config.yaml
train_examples: 50862
encoder_arch: "efficientnet"
encoder_widths: [40, 80, 160]
decoder_head_dim: 48
decoder_qk_norm: false
decoder_positions: "rope"
decoder_prefix_bidirectional: true
decoder_tie_embeddings: false
residual_init: "none"
learning_rate: 0.0044
nesterov: false
max_steps: 7000
epochs: 35.2
Rows from block 9 of the text decoder of a small image captioner, named by matrix and row number. Rows with one number belong to one neuron. Each number is 128 + 32 x the weight over its row's rms, rounded and kept within 0 to 255. All counts start at 0. After the name is the row's rms in percent of the matrix's.
Before each neuron's rows are labels from the 100 texts, of 14848, where the neuron reaches its highest value: "tokens" is the input token at the peak. Only what is clearly more common there than usual is listed. The data: regions of photos with short descriptions (Visual Genome).
# fc1: MLP up (decoder.blocks.9.mlp.fc1.weight, 512x128), inputs 0-127
# fc2: MLP down (decoder.blocks.9.mlp.fc2.weight, 128x512, transposed), outputs 0-127

tokens: "brown"; "tan"; "beige"
fc1.217 126 [ 63 195 156 135 177 120 174 126 143  97 153 117 181 126 196 142  82 123 150 127 172 143  75 131 192  96 165 170 166 156  66 160 176 116 105 117 136 120  95  72 115 148  82 173 136 156  85  98 111 115  79 165 169 116 106 112 130 153  90 131  99 133 151 119 134 126 149 139 120  74  86  76  66 175 158 115 146  81 139 117  82 127 123 110 113 108 168 139 151 162  78 110 149 123 109 164 145 105 119 110 100 120  98  78 162 132 101 121 143 198 123 121 109 183 111 163 149  92 140  57 116  99 133 148 116 161 171 124]
fc2.217 133 [ 91 119 129 153 104 153 108  92 148 121 139  75 155 142 161 138 119 190 100 147  88 227 112 117 170 123 125 136 145  97 114 101 190  91 131 135 107 140  77  80 130 120 127 111 141 100 181 135 183 157 101 136 164 113 168 107 141  96  99 114 123 192 134 175 179 138  68  48 159 197 112 158 105 150  85 127 151 118  92 175 136  86 133 126 176 148 135 136  94 133 136  49 149 148 188 151 113 145 157 108 132 119 140 129 173 106 117 171  68 118 106 137 126  97 102 140  97 123 153 106  93 116  65 109 125 132 151  68]

tokens: "of"; "the"
fc1.495 103 [104 122 147 121 127 234 105 100 176 111 117 106 125 117  81 125  95 156 112 216 148 128 181 129  78 109 122 153  98 143 109 170 163 172  93 158  94 114 133 114 112 136 130 132 140 168 104 124 147 166 163 138 135  81 119 132  89 137  24 146 103 131 134 135 158 147 101 153 128  80 118 123 141 114 142  98  88 143 113 104 106  73 115 176 159 136 162 147 161 134 105 174 175 184 117 117 142  97 163  64 134 120 144  94 141 119 206 119 138 180  83 155 167  76 141 107 127  78 140  72  67 103 105 154 134 111 134 134]
fc2.495 097 [149  98 118 142 185 114 109 100 150  73 143 150 165 160  96 182 149 127  58 157  43 101 106 124 140 137 104 168 146 181  88 133 122 110  52 127  89 139 107 128 158  98 184 186 153  52 143 127 106 147  99 101  76 125 111 148 148 129 155  77 159 118 110 151 184 110 198 110 168 117 165 126 111 132 128 153 106 105  97 108 119 134 146 117 175 104 112 163 171 122  78 149  92 134 118 118 150 101  71  81 119 126 139  96 118 117 129  89 166 124 124 132 138 172 105 113 171 109 123 209 133 157 156 191 151  87 134 161]

tokens: "a"
fc1.137 145 [109  74  96 138 104 140 141 100 116  94 173 150 149  69 141  97 109  78 176 171 127 114  90 154 161 178 133 131  94 183 123 129 142 109 128  78  91 146  95 149 154 118 117  93 129 101 131 155 197 169  99 132 135 151 169 164 173 129 127 110 172  48 154  86 107 176  72  97 116  61  93 118 113 126 175 132 123 144 116 107 147 166 132 137 120 113 201 136  63  94  89 158 114 110  82 167 134 119 140 182 116 123 144 103 141 140 142  70 148 171 173  78  84 136 161 140 104 184  89  89 142 111 131  88 137 137 111 173]
fc2.137 155 [112 117 185 161 107 170   5 102 100 148 192 147 121 123 146 134 138 103 120 126  82  89 112 160 120  92 121  99 154 125 125 110 137 133 133 140 102 172  86 120 110 158  50 127 114 131 167 133 112 139 102  85 132 114 145 118 132 177 124 168 148 128  92 117 130 133 193 110 112  88 141 144 154  82 139  98 125 134 242 126 143 125  68 137 108  94 131 146 130 135 130  92 103 100 135 209 125 132 148 174 123  98 159 181 154 114 167 101 139 100 147 150 100 171 184 159 121 111 107 178 123  96 123 116 156 100  85  62]

tokens: "a"
fc1.185 092 [136 113  75 137  95  96 164  88 160 140 105  87 160 153 175 115 156 142 132 152 114 159 145 146  93 163  99  89 120 131 120 162 206 159 177  88 119 125 133 150 155 116  53 124 122 119 129 118 142 141 132 100 172  95  74 177 120 177  83 123 142 167  97  66 110 145  86 145 113 155  61 170 105 110 162 110  77 143  94  98  96 107  66 149 104 137 168 145  61 154 125 146 188 103 149 110 122  85 122 161  93 134 174 143 166 141  91 175 109 181  75 131 165 144 206 112 110 138  98 159 111 141  97 142 121 135 132  90]
fc2.185 093 [108  95 115 122  94 126 130 150 138 115 144 140 170 147 142 155 116 126 144 150 198 134 161 149 156  81 109 183 101 152 136 124 133 119  43 196 104 133 100 184 146 119 179  83 114 106  77 111 130 126 135 139 124  97 130 117  79 144 139  86  92 142 119 207 163 109 117 156 128  58 112 150 185 141  63 147 158  82  63 138 160  97  88 119  82  97 121 119 121 140  80 178 159 141 124 147 102 171 141 168 139 115 110 191 123 127 147  89  88 141 144 143 165 154 106  98 157  66  98 158  76  98 134 146  96 182 100 167]

tokens: "is"; "a"; "the"; "and"
fc1.358 097 [149 101 107 120 148 194 102 108 150 139  98  93 111 159 151 127 119 114 181 157 198  95 142 138 129 125 173 106 135 145  89 130 142 144  97 180 103 139 151 108 129  85 100 153 123 133 140 136  99 138 145 177 118 104 129  98 142 116 190 129 117 111 185 124 183  99  71 113 140  62 109 176  80 162  91  28  57 119  52 167 166  78 142 102 109 171 142 115  98 125 160 150 140 125 126 164  76 105 146 189 156 148 131 154 144 135 114 118  92 151 124 127  67  88 130 148 109  98 179 108 108 120 154 149 157 186  84 121]
fc2.358 090 [166 112 169 124 137  76 158 149 131 138  31 100 122 134  75 117  88  90 154  86 146 157 166 120 101  65 115 132  92  92 174  93 142 158 178 134 165 136 147 124  93  74 180 167 118 113 120 132 159 157 169 131 134 149 141 157  70 121  91 172 129  95  84 165 128 127 101 148  92 126 100 124 142 116  89 133 103 130 140 104 123 137  94 111  95 177 134 150 161 141 156  98 164 141 165 112 150 200 135 129 146  85 167  89 179 119 142  75 178 115  76 163 110 132 136 163 111 139 136 196 169  79  56 125 116 144 185 118]

tokens: "blue"; "on"; "in"
fc1.234 085 [167 170  92 125 162 139 114 153 162 109  52 154 186  89 108 105 183 133 132 148 169 116  92 104 124  35 154 137  83 211 105 158 164 141 142 126 113 121 138  98  87 104 183 117 172 151  55 114 163 143  94 184 148 143 115 105  90 116 140 157 120 158 169 130 116 160 125 159 152 130  67 182 119  77  97 155  81 134 112 113 104 148 133 134 148  57 151 116 111 137 118  89 150 157 115 109 121 129  88 126 126 119 177 116 171 105 148 124 139 203 136 130 166 116 130 114 131  78 155 104 148 118 149  94  61  78 107 118]
fc2.234 085 [ 64 128 112 125 144 141 128 140 114 197 129 142 125 141  96 139 152 102 120 136  97 101 158 183 117  96 143 195 120  18  92  88 118 139  65 156 130 124 105 178 139 111 131 156  99 170 101  86 100 121 142 121 136 122 154 146 183 124 123 141 145 108 150 105 110 101 115  95 135 146 127 168 164 116 147  79 105  86  84 155 164 132 129 146 120 163 112 109 107 119 147 128 160 148 119 182 157 145 168 132  87 129  57 112 128 112 134 154 196 135 149  68 149 132  62 204  43 159 137  67 150 192 114 129 136 138  98 132]

tokens: "the"; "tan"; "a"; "and"
fc1.317 101 [142 131 108 118 115 130 124 130 104 149 105 137 142 170 159  80  84 181 127 118 170 171 142 119 112 130 162  71 101 102  98 137 161 188 150  93  91 125 179 106 174 152  97 133 121 169  90 165 124  98 158 119 139  80 115 138 112 127 148 176 108 107 142 117  96  85  68 150 196 102 114 178 128 166 165 130 174 110 142 111 111 132 111 124  79 110 146 152  56 151 152  66 124 170 134  34 118 188 111 130 105 162 131 114 141 148  82 152 210 186  97 132 135 197 129 115 151  82 106 106 125 125 146 141  87 112 167  92]
fc2.317 093 [129 121 147  90 168 127 127  66 157 134 112 136 101 128  96 130 199 123 131  89  46 187 127 139 135 123 178 128 120 181 118 143 138 131 135 107 171  70 125 167  62 121 185 131 100 110 177 105 113 168 130 144 131 169  98 161 121 117 147 147  96 122 141  94  84 134 154 164 107 102 130  98 107 125 126 116 114  81 150 167 132  57 137 112 101 172  83  83 138 106  80 175 111 149 109 159 192 109  93 182 150 143  83 117  70 162 178  87  78 145 127  68 156 127 124 142 131 160 106 158 127  91 165 148 177 178  95 154]

tokens: "is"
fc1.141 096 [136 134 174 110 180 161 145 145 176 107 128  66 149 102 101 129 111  90 126 116  88 192 120 110 133 134 164 119 107 150 179 149 193 194 133 115 138 183 109 150 153 126 101  96 142  73 114  97 102 111  98 161  79 124  83 101 111 134 122  67  98 146 133  94 157 121 117 134  95  72 108 133 165 174  99 155 144 156 116  70 156  73 139 132 141 138 154 145 106 109 108 168 149  70 153  86 176 130  59 131 123 108  98 195 159  93  96 107 102 124 167 141 232 108  90 153 117 125 126  96 146 169 121 140 127 131 169 167]
fc2.141 104 [100 111 121 188 161  97 118 101 115 151 144 140 142 123 137 109 119  93 118  38 149 132 130 108 119 137  58 168 110 153 121 145 124 129 187 100 150 132 140  95  90 145  77 120 157 141 148  92  75 141 147 121 139 120 105 182 113  76 152 142  96 121 144 164 112 114 148  82 148 154  82  42 119 127  81  97 118 132 158 108 138 156 136 149 190 133 116 147  92  90 188 155 136 157 253 116 140 149 137 135 138 137 108 156 151  62 157 130 148 145 123 150  97 159 143 178 158 191  71 127  63 133 125 101 124 112  83 137]

tokens: "tan"; "an"; "the"
fc1.57 110 [ 97 157 162 114 140 112 142 109 114  94 153 112 135 122 173 107 119 113 101 129 144 186 122  40 132 100 108 103 135 152  78 129 123 179  82  89 167 135 119 141 133 138  42 106 160  99 135 144 124 141 125 173 113 111 120 172  91 111 161 162 126 145 125 143 115 182  95 144 102  12 135 215  92 115 121 140 138 171 121 170 127  89 136 155 111  72 156  91 140 148 114 133 153  92 107  85 151 157 126 110 206 149 134 111 173 117 148 152 105 115 151 125 181 138  81 202 107 121 150  73 158 104 137  89 161 166 120 132]
fc2.57 100 [173 105 168 132 109 107 148 132  83 157  98 110 142 166 115 102  61 184 131 123 161 141 121 150 139 126  97 163 117 177 151 122 124 124 110 134 137  97 144 169  78  79 162 118 108 115 129 147  53 134 149 161 163  88 116 130 103 106  73 160 114  79 141  75 154 143 182 158 118 118 102 107 155 188 132  69 157 151  91  87 145 117 159  98 148 162 109 104 145 168 178 181 148 113 169 149 140  87 136 143 133 104 151 180 145 103 148 102 103 129 173  97 108  81  76 139  81 191 141  53  86  84 177 145 141  83 156 167]

tokens: "a"
fc1.131 107 [122 121  98 111 104 201 130 125  97  87 156 114 140 112 167 146 149 155 227 149 142  72 193  78 114 167 118 116  77 131 158 127 139 122 183 121  73 166 162 139 121 167 118 120 170  84  93 102 129 140 117 120 156 155 126 116 120 116 126  93 168 114 158  75  81 133 112 162 135 150 125 132 155 143 140  94  76 175  81 120 144 156  55 171  81  90 206 149 146 124  58 111 121  54 175 117 141 107  87 150 100 105 134 144 142 147 104 124 112 110  97 144 165 146 140  96  92 122 169 151 163 133  74 139 125 160 120 163]
fc2.131 101 [103 189 107  51 118 129 126  74 135 162 108 169 127 139 125 182 119 111 122 124 126 136 175 119 129  80 116  72 188 107 165 109  79 183 137 100 189 136 121  82 134  77 148 101 202 155 144  96 145 156 168  97 163 127 106 174 170 165 158 106  86 131 111  86 153 122 142 118 144  75 123 165 180 133 108 142 144  67  65  84 117 123 138 129 127  88 131 159 102 165 136 164 183 129 158 125 143 134 122  94  70 138 109 169  78 142 155  86 118 127 126 149 117 123 166 146 150  89 102 138  82  94 173 112  85 170  96 163]

tokens: "blue"; "bright"; "full"; "grey"
fc1.50 101 [128  92 109 174 155 132  93 177  94 106 123  99 134 131 117  57 111 125 160 155 143 119 115 162 179 171 161 119  92 148  72 152  83 147 128 155 155  78 178 106 122 141 148 135 118 154 124 101 176 148 109 118 113 195  98 104 127 102 148 151 131 194 188 108 133 177 101 153  94 114 120  87 168  99 166 162 119 142 109 131 196 187  65 161 119 184  97  75 100 134  56 124 138 146 146 148 164  87  96  56 114 141  84 122 174 109 149 121 121 123 110  99 144 103 161  88  98 124 139  94 165 121 158 100 124  88 114 187]
fc2.50 098 [144 121  93  99 104 150  74 113 121 170 112 203 105  49 135 151 123 100 114 171 100 136 119 126 159 125  77 142 111 125 153 114 122 162  78 102 159 123  94 166 181 197  91 151 119 132  66 150 160 148 149 106 155 125 167  83 149  88  86 137  85  94 134 134 129 133  69 171 153 165 179 128  71 171  66 132 173 167 164 169 137  74 104 113 174  97 135 175 125 154 152 137 154  97 126 129 101  93  96 160  72 143  86 134  71 150 141 151 121 132 166 124 113 159 142 122  86 177 144 160 126 121  86 162 164  91 118 115]

tokens: "tan"; "blue"; "white"; "green"
fc1.58 103 [121 174 111 116  97 163 121  84 137 100 154 179 131 117 210 124 103 181 126  92 129 163 126 114 157 154 176 129 116 109  97 162 113  73 144  85 177  91 145  70 137 192  97 139 157 125 112  99 160 165 140 196  95 102 108 142 112 154  86 152 110  82 134 133 180 117 129 125 112 154  97  76  80  74 148 126 173 117  82 108 141 143 117 167 128 105 137 108 136 138 154  92 195 135 139 132 125 133 127 120 103 149  94 153 214 128 144 158 116 152  85  85  91 154  98 155 137  46 194 134 153  96 138 106 158  80 122  92]
fc2.58 106 [138 113 181 106 128 162  88 119 117 126 125 160 105 113 183 178 120 138 115  88 128 142  75  99 212 141 154 149 119  86 110  87 108  44 157 144 152 161 195  55 134 158 107 138 125 148 127 120 202 148 137 126 137 123 166 118 104 181 150 139 149 129  83 150 138 149 138 130 189 150 114 109  91  56  99 101 173 102 102 126 188 115  62 148 123 112  66 105 108  55 165  63 139 152 105 160 123 102 173 103 124 142 143 141 145 114 130 141 115 141  95 127 132 106 170  80 158 111 172 162 112 140 155 154 103 124  88 129]

tokens: "the"
fc1.326 101 [125 140 146 153 150 120 170 100 107 138 160  77 148 106 230 109 115 100 167 123 178 144 123 137 156 165 156  81 132 161 130  62 163 155 131 156 138 124 151 186  51  93  95 131 119 140 100 103 174 158  64 175 131 152  93 121 105 121 112 115 140 140 156 100 164 113  88 146 130 114 125 124 127 140 130 133 106 176 156 169  99 154  72 179 124  99  79 107 115 185 153 135 127 117  74  66 128 148  83 107 113 130 111 140 110 148  98  69  96 122 128 107  96  85 109 114 129  95 157 204 135 140 107 138  57 135 121 207]
fc2.326 099 [ 97 110 119 105 125 118 131 160  96 128 150 164 120 117  89  87 157  80 105 147 111 159 146 143  82 107 123 109 120 142 136  87 114 139 137 182 127 121  56 151 128 122 131  88 100 188 162 141 132 146 102 149 120 113 122 117 181 114 124 164 170  66 117 128 155 129 132  82 141 131 119 143 121 165  68 141 129  53 115 118 129 109 141  90 172 118 125 140 142 152 113  76 106 183 119 121 100  95  95 188 120 108 203 109 134 122 131 136 123 183 200 158 222  96  93 180  89 156 195  53 126  78 134 119 150 169 181 112]

tokens: "a"; "has"; "with"
fc1.103 098 [126  93 114 176 154 125 105 161 121 138  94  82 146 158 183 112 144 120 155 138 177 115 120  93 165 114 111 153  58 117 192 112  93 145 121 133 155 133 186 167 108 107 147  87  97  98  99 130  84 160  54 117 120 140  82 135 163 113 120 119 119 133 185 133 135 134 139 115 128 107  90 170  98 122 126 148  58 107 114 128 180 115 100 175  94 142 125 121 124 146 191 192 144  95 130  70 221 117 193  96 123 141 161 114 110 169  76 103 103 176 166 135  97 136 146 164 138  74 141 106 139 104 102 107 131 133  64 179]
fc2.103 104 [ 93 130 150 116 108 149  78 148 137  91  91 118 126 155 142 148 106  58 101 157 163 139 160 147 151 147 136  84 172 226 187 158 118 143 142 121 142 185  78  95 181  88 108 126 159 125 159 119 152 198 149 143 171 100 101 114 150 104 152  95 109 137 105 155 126 100 159  89  82 119 170 128 119 150  90 129 123 116  86 122 130 139  96 129 100 170 166 121 130 112  46 115 123 136 129 148 155 159  64 122 155  81 144 177 178 153 147 112 108 149 116  98  73 106 157  88 102 165 148 139 144 148  81  80 163  38 117 138]

tokens: "a"; "with"
fc1.208 112 [ 94 107 130 164 137 146 141 122 172 128  68 124 164 150 192 124 103 140 120 160 160 146 144  82 123  93 140 128 124 148 129 116 143 118 125 151 101 111  86 186 152  90 117 121  53 169 115 133 105 129 124  78 129 161 137 143 112 145 130 182 126 165 155 121 142 179 133 113 121  93  95 121 209  97 171 122 122 137 123 101 120 162 103  93  81 143 151  67 104 172 126 203  84  96 105  71 174 120  98 123 103 160 212  75 139 143 103 106 168 157 164  82 112 146 175 158  97  61 142 152  79 122 126  88  94 179 147  91]
fc2.208 106 [ 88 113 180 107  96 195 110 129 134 142  78  92 158  98  89 184  71 146 156 129 132 149 111 135 105 134  94 164  76 121 124 106  68 175 155 162 104 106 131 129 151 170 104  98 137 196 154  85 145 138 132 146 145 200  61 114 128  76 144 150 131  97 152 145 124 133 144 107 142  78 120  95  85 118 123 113 100 184 142 100 104 128 167  78  74 127 133  91 101 146  90 142  95 210 172 130 100 127 140 127 169  76 178 147 171 127 110 142 142 119 105 154 129 152 134 109 118 159 163  88 127 114 188  77 133 146 202 131]

tokens: "is"; "bowl"; "small"
fc1.345 100 [134 111 134 110 141 211 121 109  70 133 157 120 109 180 142  97 159  72 109 143 174 140  94 118 163 115 159 123 105 130  83 147 118 139 112 167 148  99 104 192  67 126 160 114 161 155 110  78 177 155 167 107 110 129 123 135  82 120 125 138 133 157 159 146 193 109  50 172  95 167 118 130 124  77 127 107 134 180 120 146 105 137 114 135 129 154 106  65 112 105 119 140 141 111 129  94 122  60 148  77 106 182 162 166 134 120 105 178 154 139 129 110 134 131 185 178  98 131  58  88  76 102 157 144 210  94 125 144]
fc2.345 094 [ 95 138 163 182 128 140 133 125 158 166  71 149  99  46 118 109 141 135 135 111 128  66 127 143 117 182 118 128 112 154 183 146 118 126 171  86 112 158 107 111 139  99  79 125  96 133  98 166 162 109  89 115 180  71 128 112 187 171 109 161 150  79 138 104 155  86 176 151 127 149 117  98 115 148  71 121 142  98 111  78 114 130 157 167 140 108 127 124 159 110 122 167 111 103 128 195 106 120  81 100 136 143  87 106 117  90 170 158 112 202  86 144 125 121 119 120 172 147 127 218 160 165 138 190  90 106 167  78]

tokens: "of"; "large"; "and"
fc1.121 104 [187 134 152 117 109 122 139 167 110  64 107 135 155 105 138 129 110 150  80 106 129 137  91 194 171  76 168 112 162 145 124 107 166 158 102  85  94 104 132 162 104 101  96 119 124 112 142 135 138  99 167 129  99 105 124 132 128 114 154 126  93  77 138 107 195  69  83 158 148 143  99 118 174 142 149 147 161  86  55 150 121 205 144 165 131 143 150  67 152 150 107 110 112 154 128  89  61 127 112 139 101 116 171  97 103 129 171 158 172 131 102  72 152 131  86  83  98 116 148 127 237 176 120 124 120 180 116 127]
fc2.121 099 [ 63 114  96  35 103  98 150 180 131 144 112 118 164 144 149 132  61 121 144 105 141 115 140 141 119 174 106 110  81  86 158 102 138 150 139 138 133 104 114 151 117 172 140 119 143 177 144 168 118  85 130 126 163 152 164 134 120  81 136  87 184 125 177 166 106 145 190 114  87 117 121 104 103 105  78  92  58  90 100 171 159 110 135 108  91 132 144 146 124 137 112 115 161 135 131  96 132 117 144  86 139 107 158 157 130 144  50 164  59  64 136 192 124  98 143 180 175 188 148 144  89 141 106 178 130 145 173 148]

tokens: "blue"; "side"; "green"; "in"
fc1.459 096 [184 163  95 114 159 125 166 188 145  75 149 138 121  99 134 131 173 154 187 159 207  82 164 135 156 180  98  99 127 141 133 173 150 118 107 115 110 179  91  80 136 149 114 166 112 137 107 107 136 160 103 170 173 192 107 145 143 153 113 116 130 108 201 136 145  58 144 151 109 117 121 123 158  87 129 188 116 125  92  93 104 109 114 114  91 149  83 129 124 162  97 165 128  91 109 137  57  96 115  73  56 167 142  88 151 123 158 125 129 140 152  80 114 110 103 149  63 153  93 107  73 123 124 143 141  89 157 123]
fc2.459 088 [127 116 116 145  89 197 162 132 126 169  92 128 120 149 101 119 134  87 165  93  69 155 152 133  54 127 174 124 181 118 156  92 110  93 173 125 142 129 180 169  83 129 123 101 171  72 126 180 163 139 150 126  54 132 120  40 121 102 139 158 105 198 115 171  92 139 108 146 127 113 149 164 120 121 134  68 140 104 121  95 140 144 123  93 130 133 114 135 186 135 124 104 134 153 126 116 125 143 136 112 157 124 101 145  95 154 133 134  99 127  61 111 209 190 126 137 145 137  95 134 162  11 134 134 147 121 145 114]

tokens: "tan"; "leather"; "beige"
fc1.330 117 [125 195 144 129 157  92 110 112  97  91 156 144 162 132 112 167 131 143 165 134 189  91  71 139 143 114 194 114 115 144 113 143 132 200  71 115 125 137 159  91 104 153 117 100 143 146 150 128  85 120 157 113 147 176 128 133 146 160 153 114 129 131 166 177 136  40  78 129 181 104  38 143 120  95 158  86 118  93  70 150 127 131 137 113 154 125 187 110 131 106 139  59 170 170 124 109 145 150  95 111 111 111 119  85 183 117  99 118 122 205 120 118  96 165 107 158 145 118 141  30 108 137 112 121 101 130 129 129]
fc2.330 125 [125 130 143 112 124 114 129  93 106 171 218 102 114 140 144 136 198 158  75 140  80 171 108 152 128 179 193 112  86 151 153 149  93  91 196 161 125 119 127  94  60 119  76 158 156  75 138 161 128 156 101 135  95 144 122  74 120 152 178 137 169 145 184 143 134  85 113 111 169 168 106 162  85 115 119 127 111 133 165 117  96 140 128  96 158 150 151 147  90  69 106  83 116 159 185 148 150 129  67 132 108  93 126 105 164 125 126 139 150 147 187 122 119 135  80 116  99  50 159 119 123  65 119 107 136 130 136  96]

tokens: "of"; "cat"
fc1.175 093 [ 85 105 130 105 111  87 201 155 134 129 118  92 142 121 138 111 134 118 168  57 179 131 114  96  90 185 102 120 109 128 135 132 182 121 143 125 170 106  64 117 121 145 143 141 126 213  80 108  96 116 154 113 104 139 111 149  78 142 115 160 168  98 135  93 205 116 106 127 128 102 117 108 205 116 130 138 165  99  61  93  78 168 138 121 141 164 150 180  59 134  62 145 142  96 164 109 127 113 123 146 140 128 123 125 191 121 195 151 125  99 175 169 173 133 137 144 135 112 132 109 186 138  94 110  69 143 152 139]
fc2.175 087 [160 160 155 173 183 178 198  85 151 156 131 123 124  85 102 122  95 146  76 142  82 154 161 172 111 120 122 154 180  85 142  92  96 124  69 153 121  96 138 192 171 155 126 106 169 132 213 182  83  90 106 184 113  95 144 152 114 114 165 176  80 114  67 131 128 154 118  92 153 121 145 118 150 164 102 123 173  72 135 126 122 105 103 124 112 154 107 173 141 153 158 117 105 154 111  79  89  52 116  94 130  98 127  96 160 136 115 156 144 110  49 158 130 164 148 132 119 104  97 122 108  89 127 125 125 152 116 149]

tokens: "the"; "on"; "a"
fc1.362 085 [163 136  85  89 129 150  94 190 102 157 152 108 154 126 151 163 121 149 149 164 158 167 195  82 135 100  98 117  69 205 192 138 138 113 133 171 114 158 137 126 102  99 113 126 150 145 120 124 121 135 168 150 158 141 101  90  76  67 130 180  85 145 173 132 115 134  97 102 105  79 116 122  41 144 135 174 110 145 115 128  71 124 149 137  85 126  81 150 128 184 162 191  88 106 106  78 196  83  82 171 191 145 174 148  74 114 115 163 111 120 125 124 123 123  97 143 118 122 125 111 143 134 109 119 145 163 110 100]
fc2.362 093 [135 149 104  99 110 181 174 113 186 111 121  98 162  83 117  93 103  94 153  78 176 124  97 120  85 114 168 117 180  86 156 141 144 139 147 152 223 104 114 124  90 123  56  98 166 143 107  69  70 165 153 123 162 123 103 138 135 153  80 142  68 125 179 109 111 132 131 132 199 156 195 110 113  96 141 158 109 128 116 128 172 131 132 118  99 194 131 115 136  65 154 139 143  89 126 137 136 156  89 106 111 164  73 139 111 129 135 153 121 133 167  85 131 112 164 113 134 175 121 175  93 119  54 162 125 134 117 167]

tokens: "a"; "very"
fc1.24 094 [118 137 135 106 128 112 126 179 128 105 153 114 175  99 169 114  72 121  94 183 132 131 123 140 126 152 100  99 113 188 147 159 134  84 171 100 109 138 111 149 147 184  96  70 135 171 101  61  55 139 172 113 115  91 102 160  97 125 122 173 113 159 164 154 124 128 108 218 106  86 153 149 154 120 113 100 182 129 113  72  65 143 137 153 122  69 125 117 117 141 127 176  49 182 123  81 115 116 153 150 156 151 157  93 176 150 151 126 123 167 180 142 157 175 105 124  99 106 108 115 145  73 131 117 141 168 160  84]
fc2.24 087 [ 99 152  68 154 118  72 142 125 150 157  97 109 109 119 196  93 104 135  91 101 114 119 124 127 115 114  99 151  65 146 153 126  98 138  94  45 175 110 139 158 139 131  76 157 137 109 136 163 158 142 101 226 149 203 140 149 140 101 119  90 109 118 125 120 169 125 114  80 118  81  96 172  94 153 144 108 150 121 145 141 132 164 154  90  84 182 111 100 153 184 142 167 169 108 120  70 138 127  85  81 177 122 115 115 145 111 119 203 133  99 101 142 144 118 135 139 191 106 133 196 111 120 152 171 110  91 171 132]

tokens: "of"; "wearing"; "front"; "in"
fc1.353 107 [127  77 112 105 138 125 112 122 104 123 132 103 108 159 152  98 153  73 193 174  95 162 160 144 183 127 174 151 118 105 146 113 205  97 153  79 105 143 101 146 173 128 125 139 135 151 166  83 123 120 115 110 164 115 127 168  84 116 132 155  80 115 168 112 100 159 147 145  63 111 122  83 160 135 166 158 135 133  63  67 106 110 138  89  77 173 170 156  57 166 104 167 181 101 142 113  83  97 136 142  91 103 135  97 125 131 138 181 109 169 132 145 126 134  86 151  90 189 128 108  89  55 122 140 142  83 172 160]
fc2.353 104 [146 139  69 195 167  97 167 126  70 101 144 126  74  98  95 137 110 125  93  67 130 160 130  70  74 119 133 119 135 172  78 103  90  88 112 137 173 135 147 128  96 129 103 101  77  68 102 185 131 163 113 191 141 112 150 122 112 109 151 142 157 138 105 138  95 141 151 140 123  51 116 170 188 137 159 128 185 129 137 168 136 108 104 140 116 108 144 139 192 148 125  80 123 104 182  31 167 125 179 145 137 133 177 129  82 118 149  95 109 130 160 148 143 145 103 171 128 107  86 171 166 149 142 140 154 126 135 121]

tokens: "is"
fc1.319 099 [183  53 108  86 145 114 128 175 129 122 170 126 154 155 144 102  22 140 177 137 161 202 131  89 119 105 181 141  68 146  94 139 128 115 125  91 107  61  80 104 110 138  99 149 117 125 111 102 137 158  82 131 117 141 109 168 159 112 174 172  76 149 112 107 159  92  66 136 102 122 115 108 115 134 160 158 129 151 172 114 120 113 149 117 118 166 166 192 123 113 148 143 122  92 140 114 150 112  94  94 131 106  73 131 160 111 166 143 103 104  88 133 148 171 111 185 178 130 185 105 137 199 122 140  84 142 161 117]
fc2.319 099 [184 124 168 126 116 119 102  74 146 156 154 157 151 146 107  81 118 167 135  93  96 127 160  93 139 108  98 148 115 205 155 174  99  87  59 123 138 163 183 126 136 170 117 177 124 112 146 160 109 154 120 105 110 114 158 101  74 113 171 166 163  59  48 130 164 105 115 151  79 101 124  63 126  99  85  93 113 113 141 114 150 147 150 110 179 149 160 176 106  76 178 158 123 172 184 168 134 108  47 120 145  87 142 108 142 122 134 101 150 173 141 124 125 119 150 117 125  88  95  97 122 150 159  93 115 176 138 139]

tokens: "a"; "in"; "has"; "on"
fc1.54 111 [132  88 120 139 103 169 122 114  44 111 154  78 109 125 175 129 112 101 131 151 183  59  75 135  99 115 145 117 119 156 156  98 161  92 108  91  64 116 118 181 118 122 172 110 129 142 140 171 105 129 144 113 185 122 123  81 174 178 124 119 161 209 172  99 141 150  98 121 180  93  89 170 138 176 180 136 126  93 104  94 174 139  99 149 142 103  94 121 123 172 165 102 164 131  92  90 103 102 116 132  98  61 148 152 150  84 154 106 111 164 145 164 117 104 134 162 144 138 131 116  69 167 100 174 147 175  99 166]
fc2.54 111 [141 135 197 108 151 134 152 135 122 141  77 155 155 112 118 145 107 136 150 144 137 111  97 170 102  66 141 122 153  75  53 157  75 152 148 105 123 110 120 121 117  40 128 171 102 170 112  89 112 153  79  83 111 131 141 161  82 159 221  88  99  64  76 112 110 139 139 165 104  92  97  84 171 134  88 149 146 153 198  91 125 128 142 143 144 109 125 131 130 167 193 130 185 132 116 106 141  99  98 140 125 150 129 127  92 111 149 159 144 182 143 157 153 152 130  83 175 114 152 128 141 147 132 144 143 140  39 124]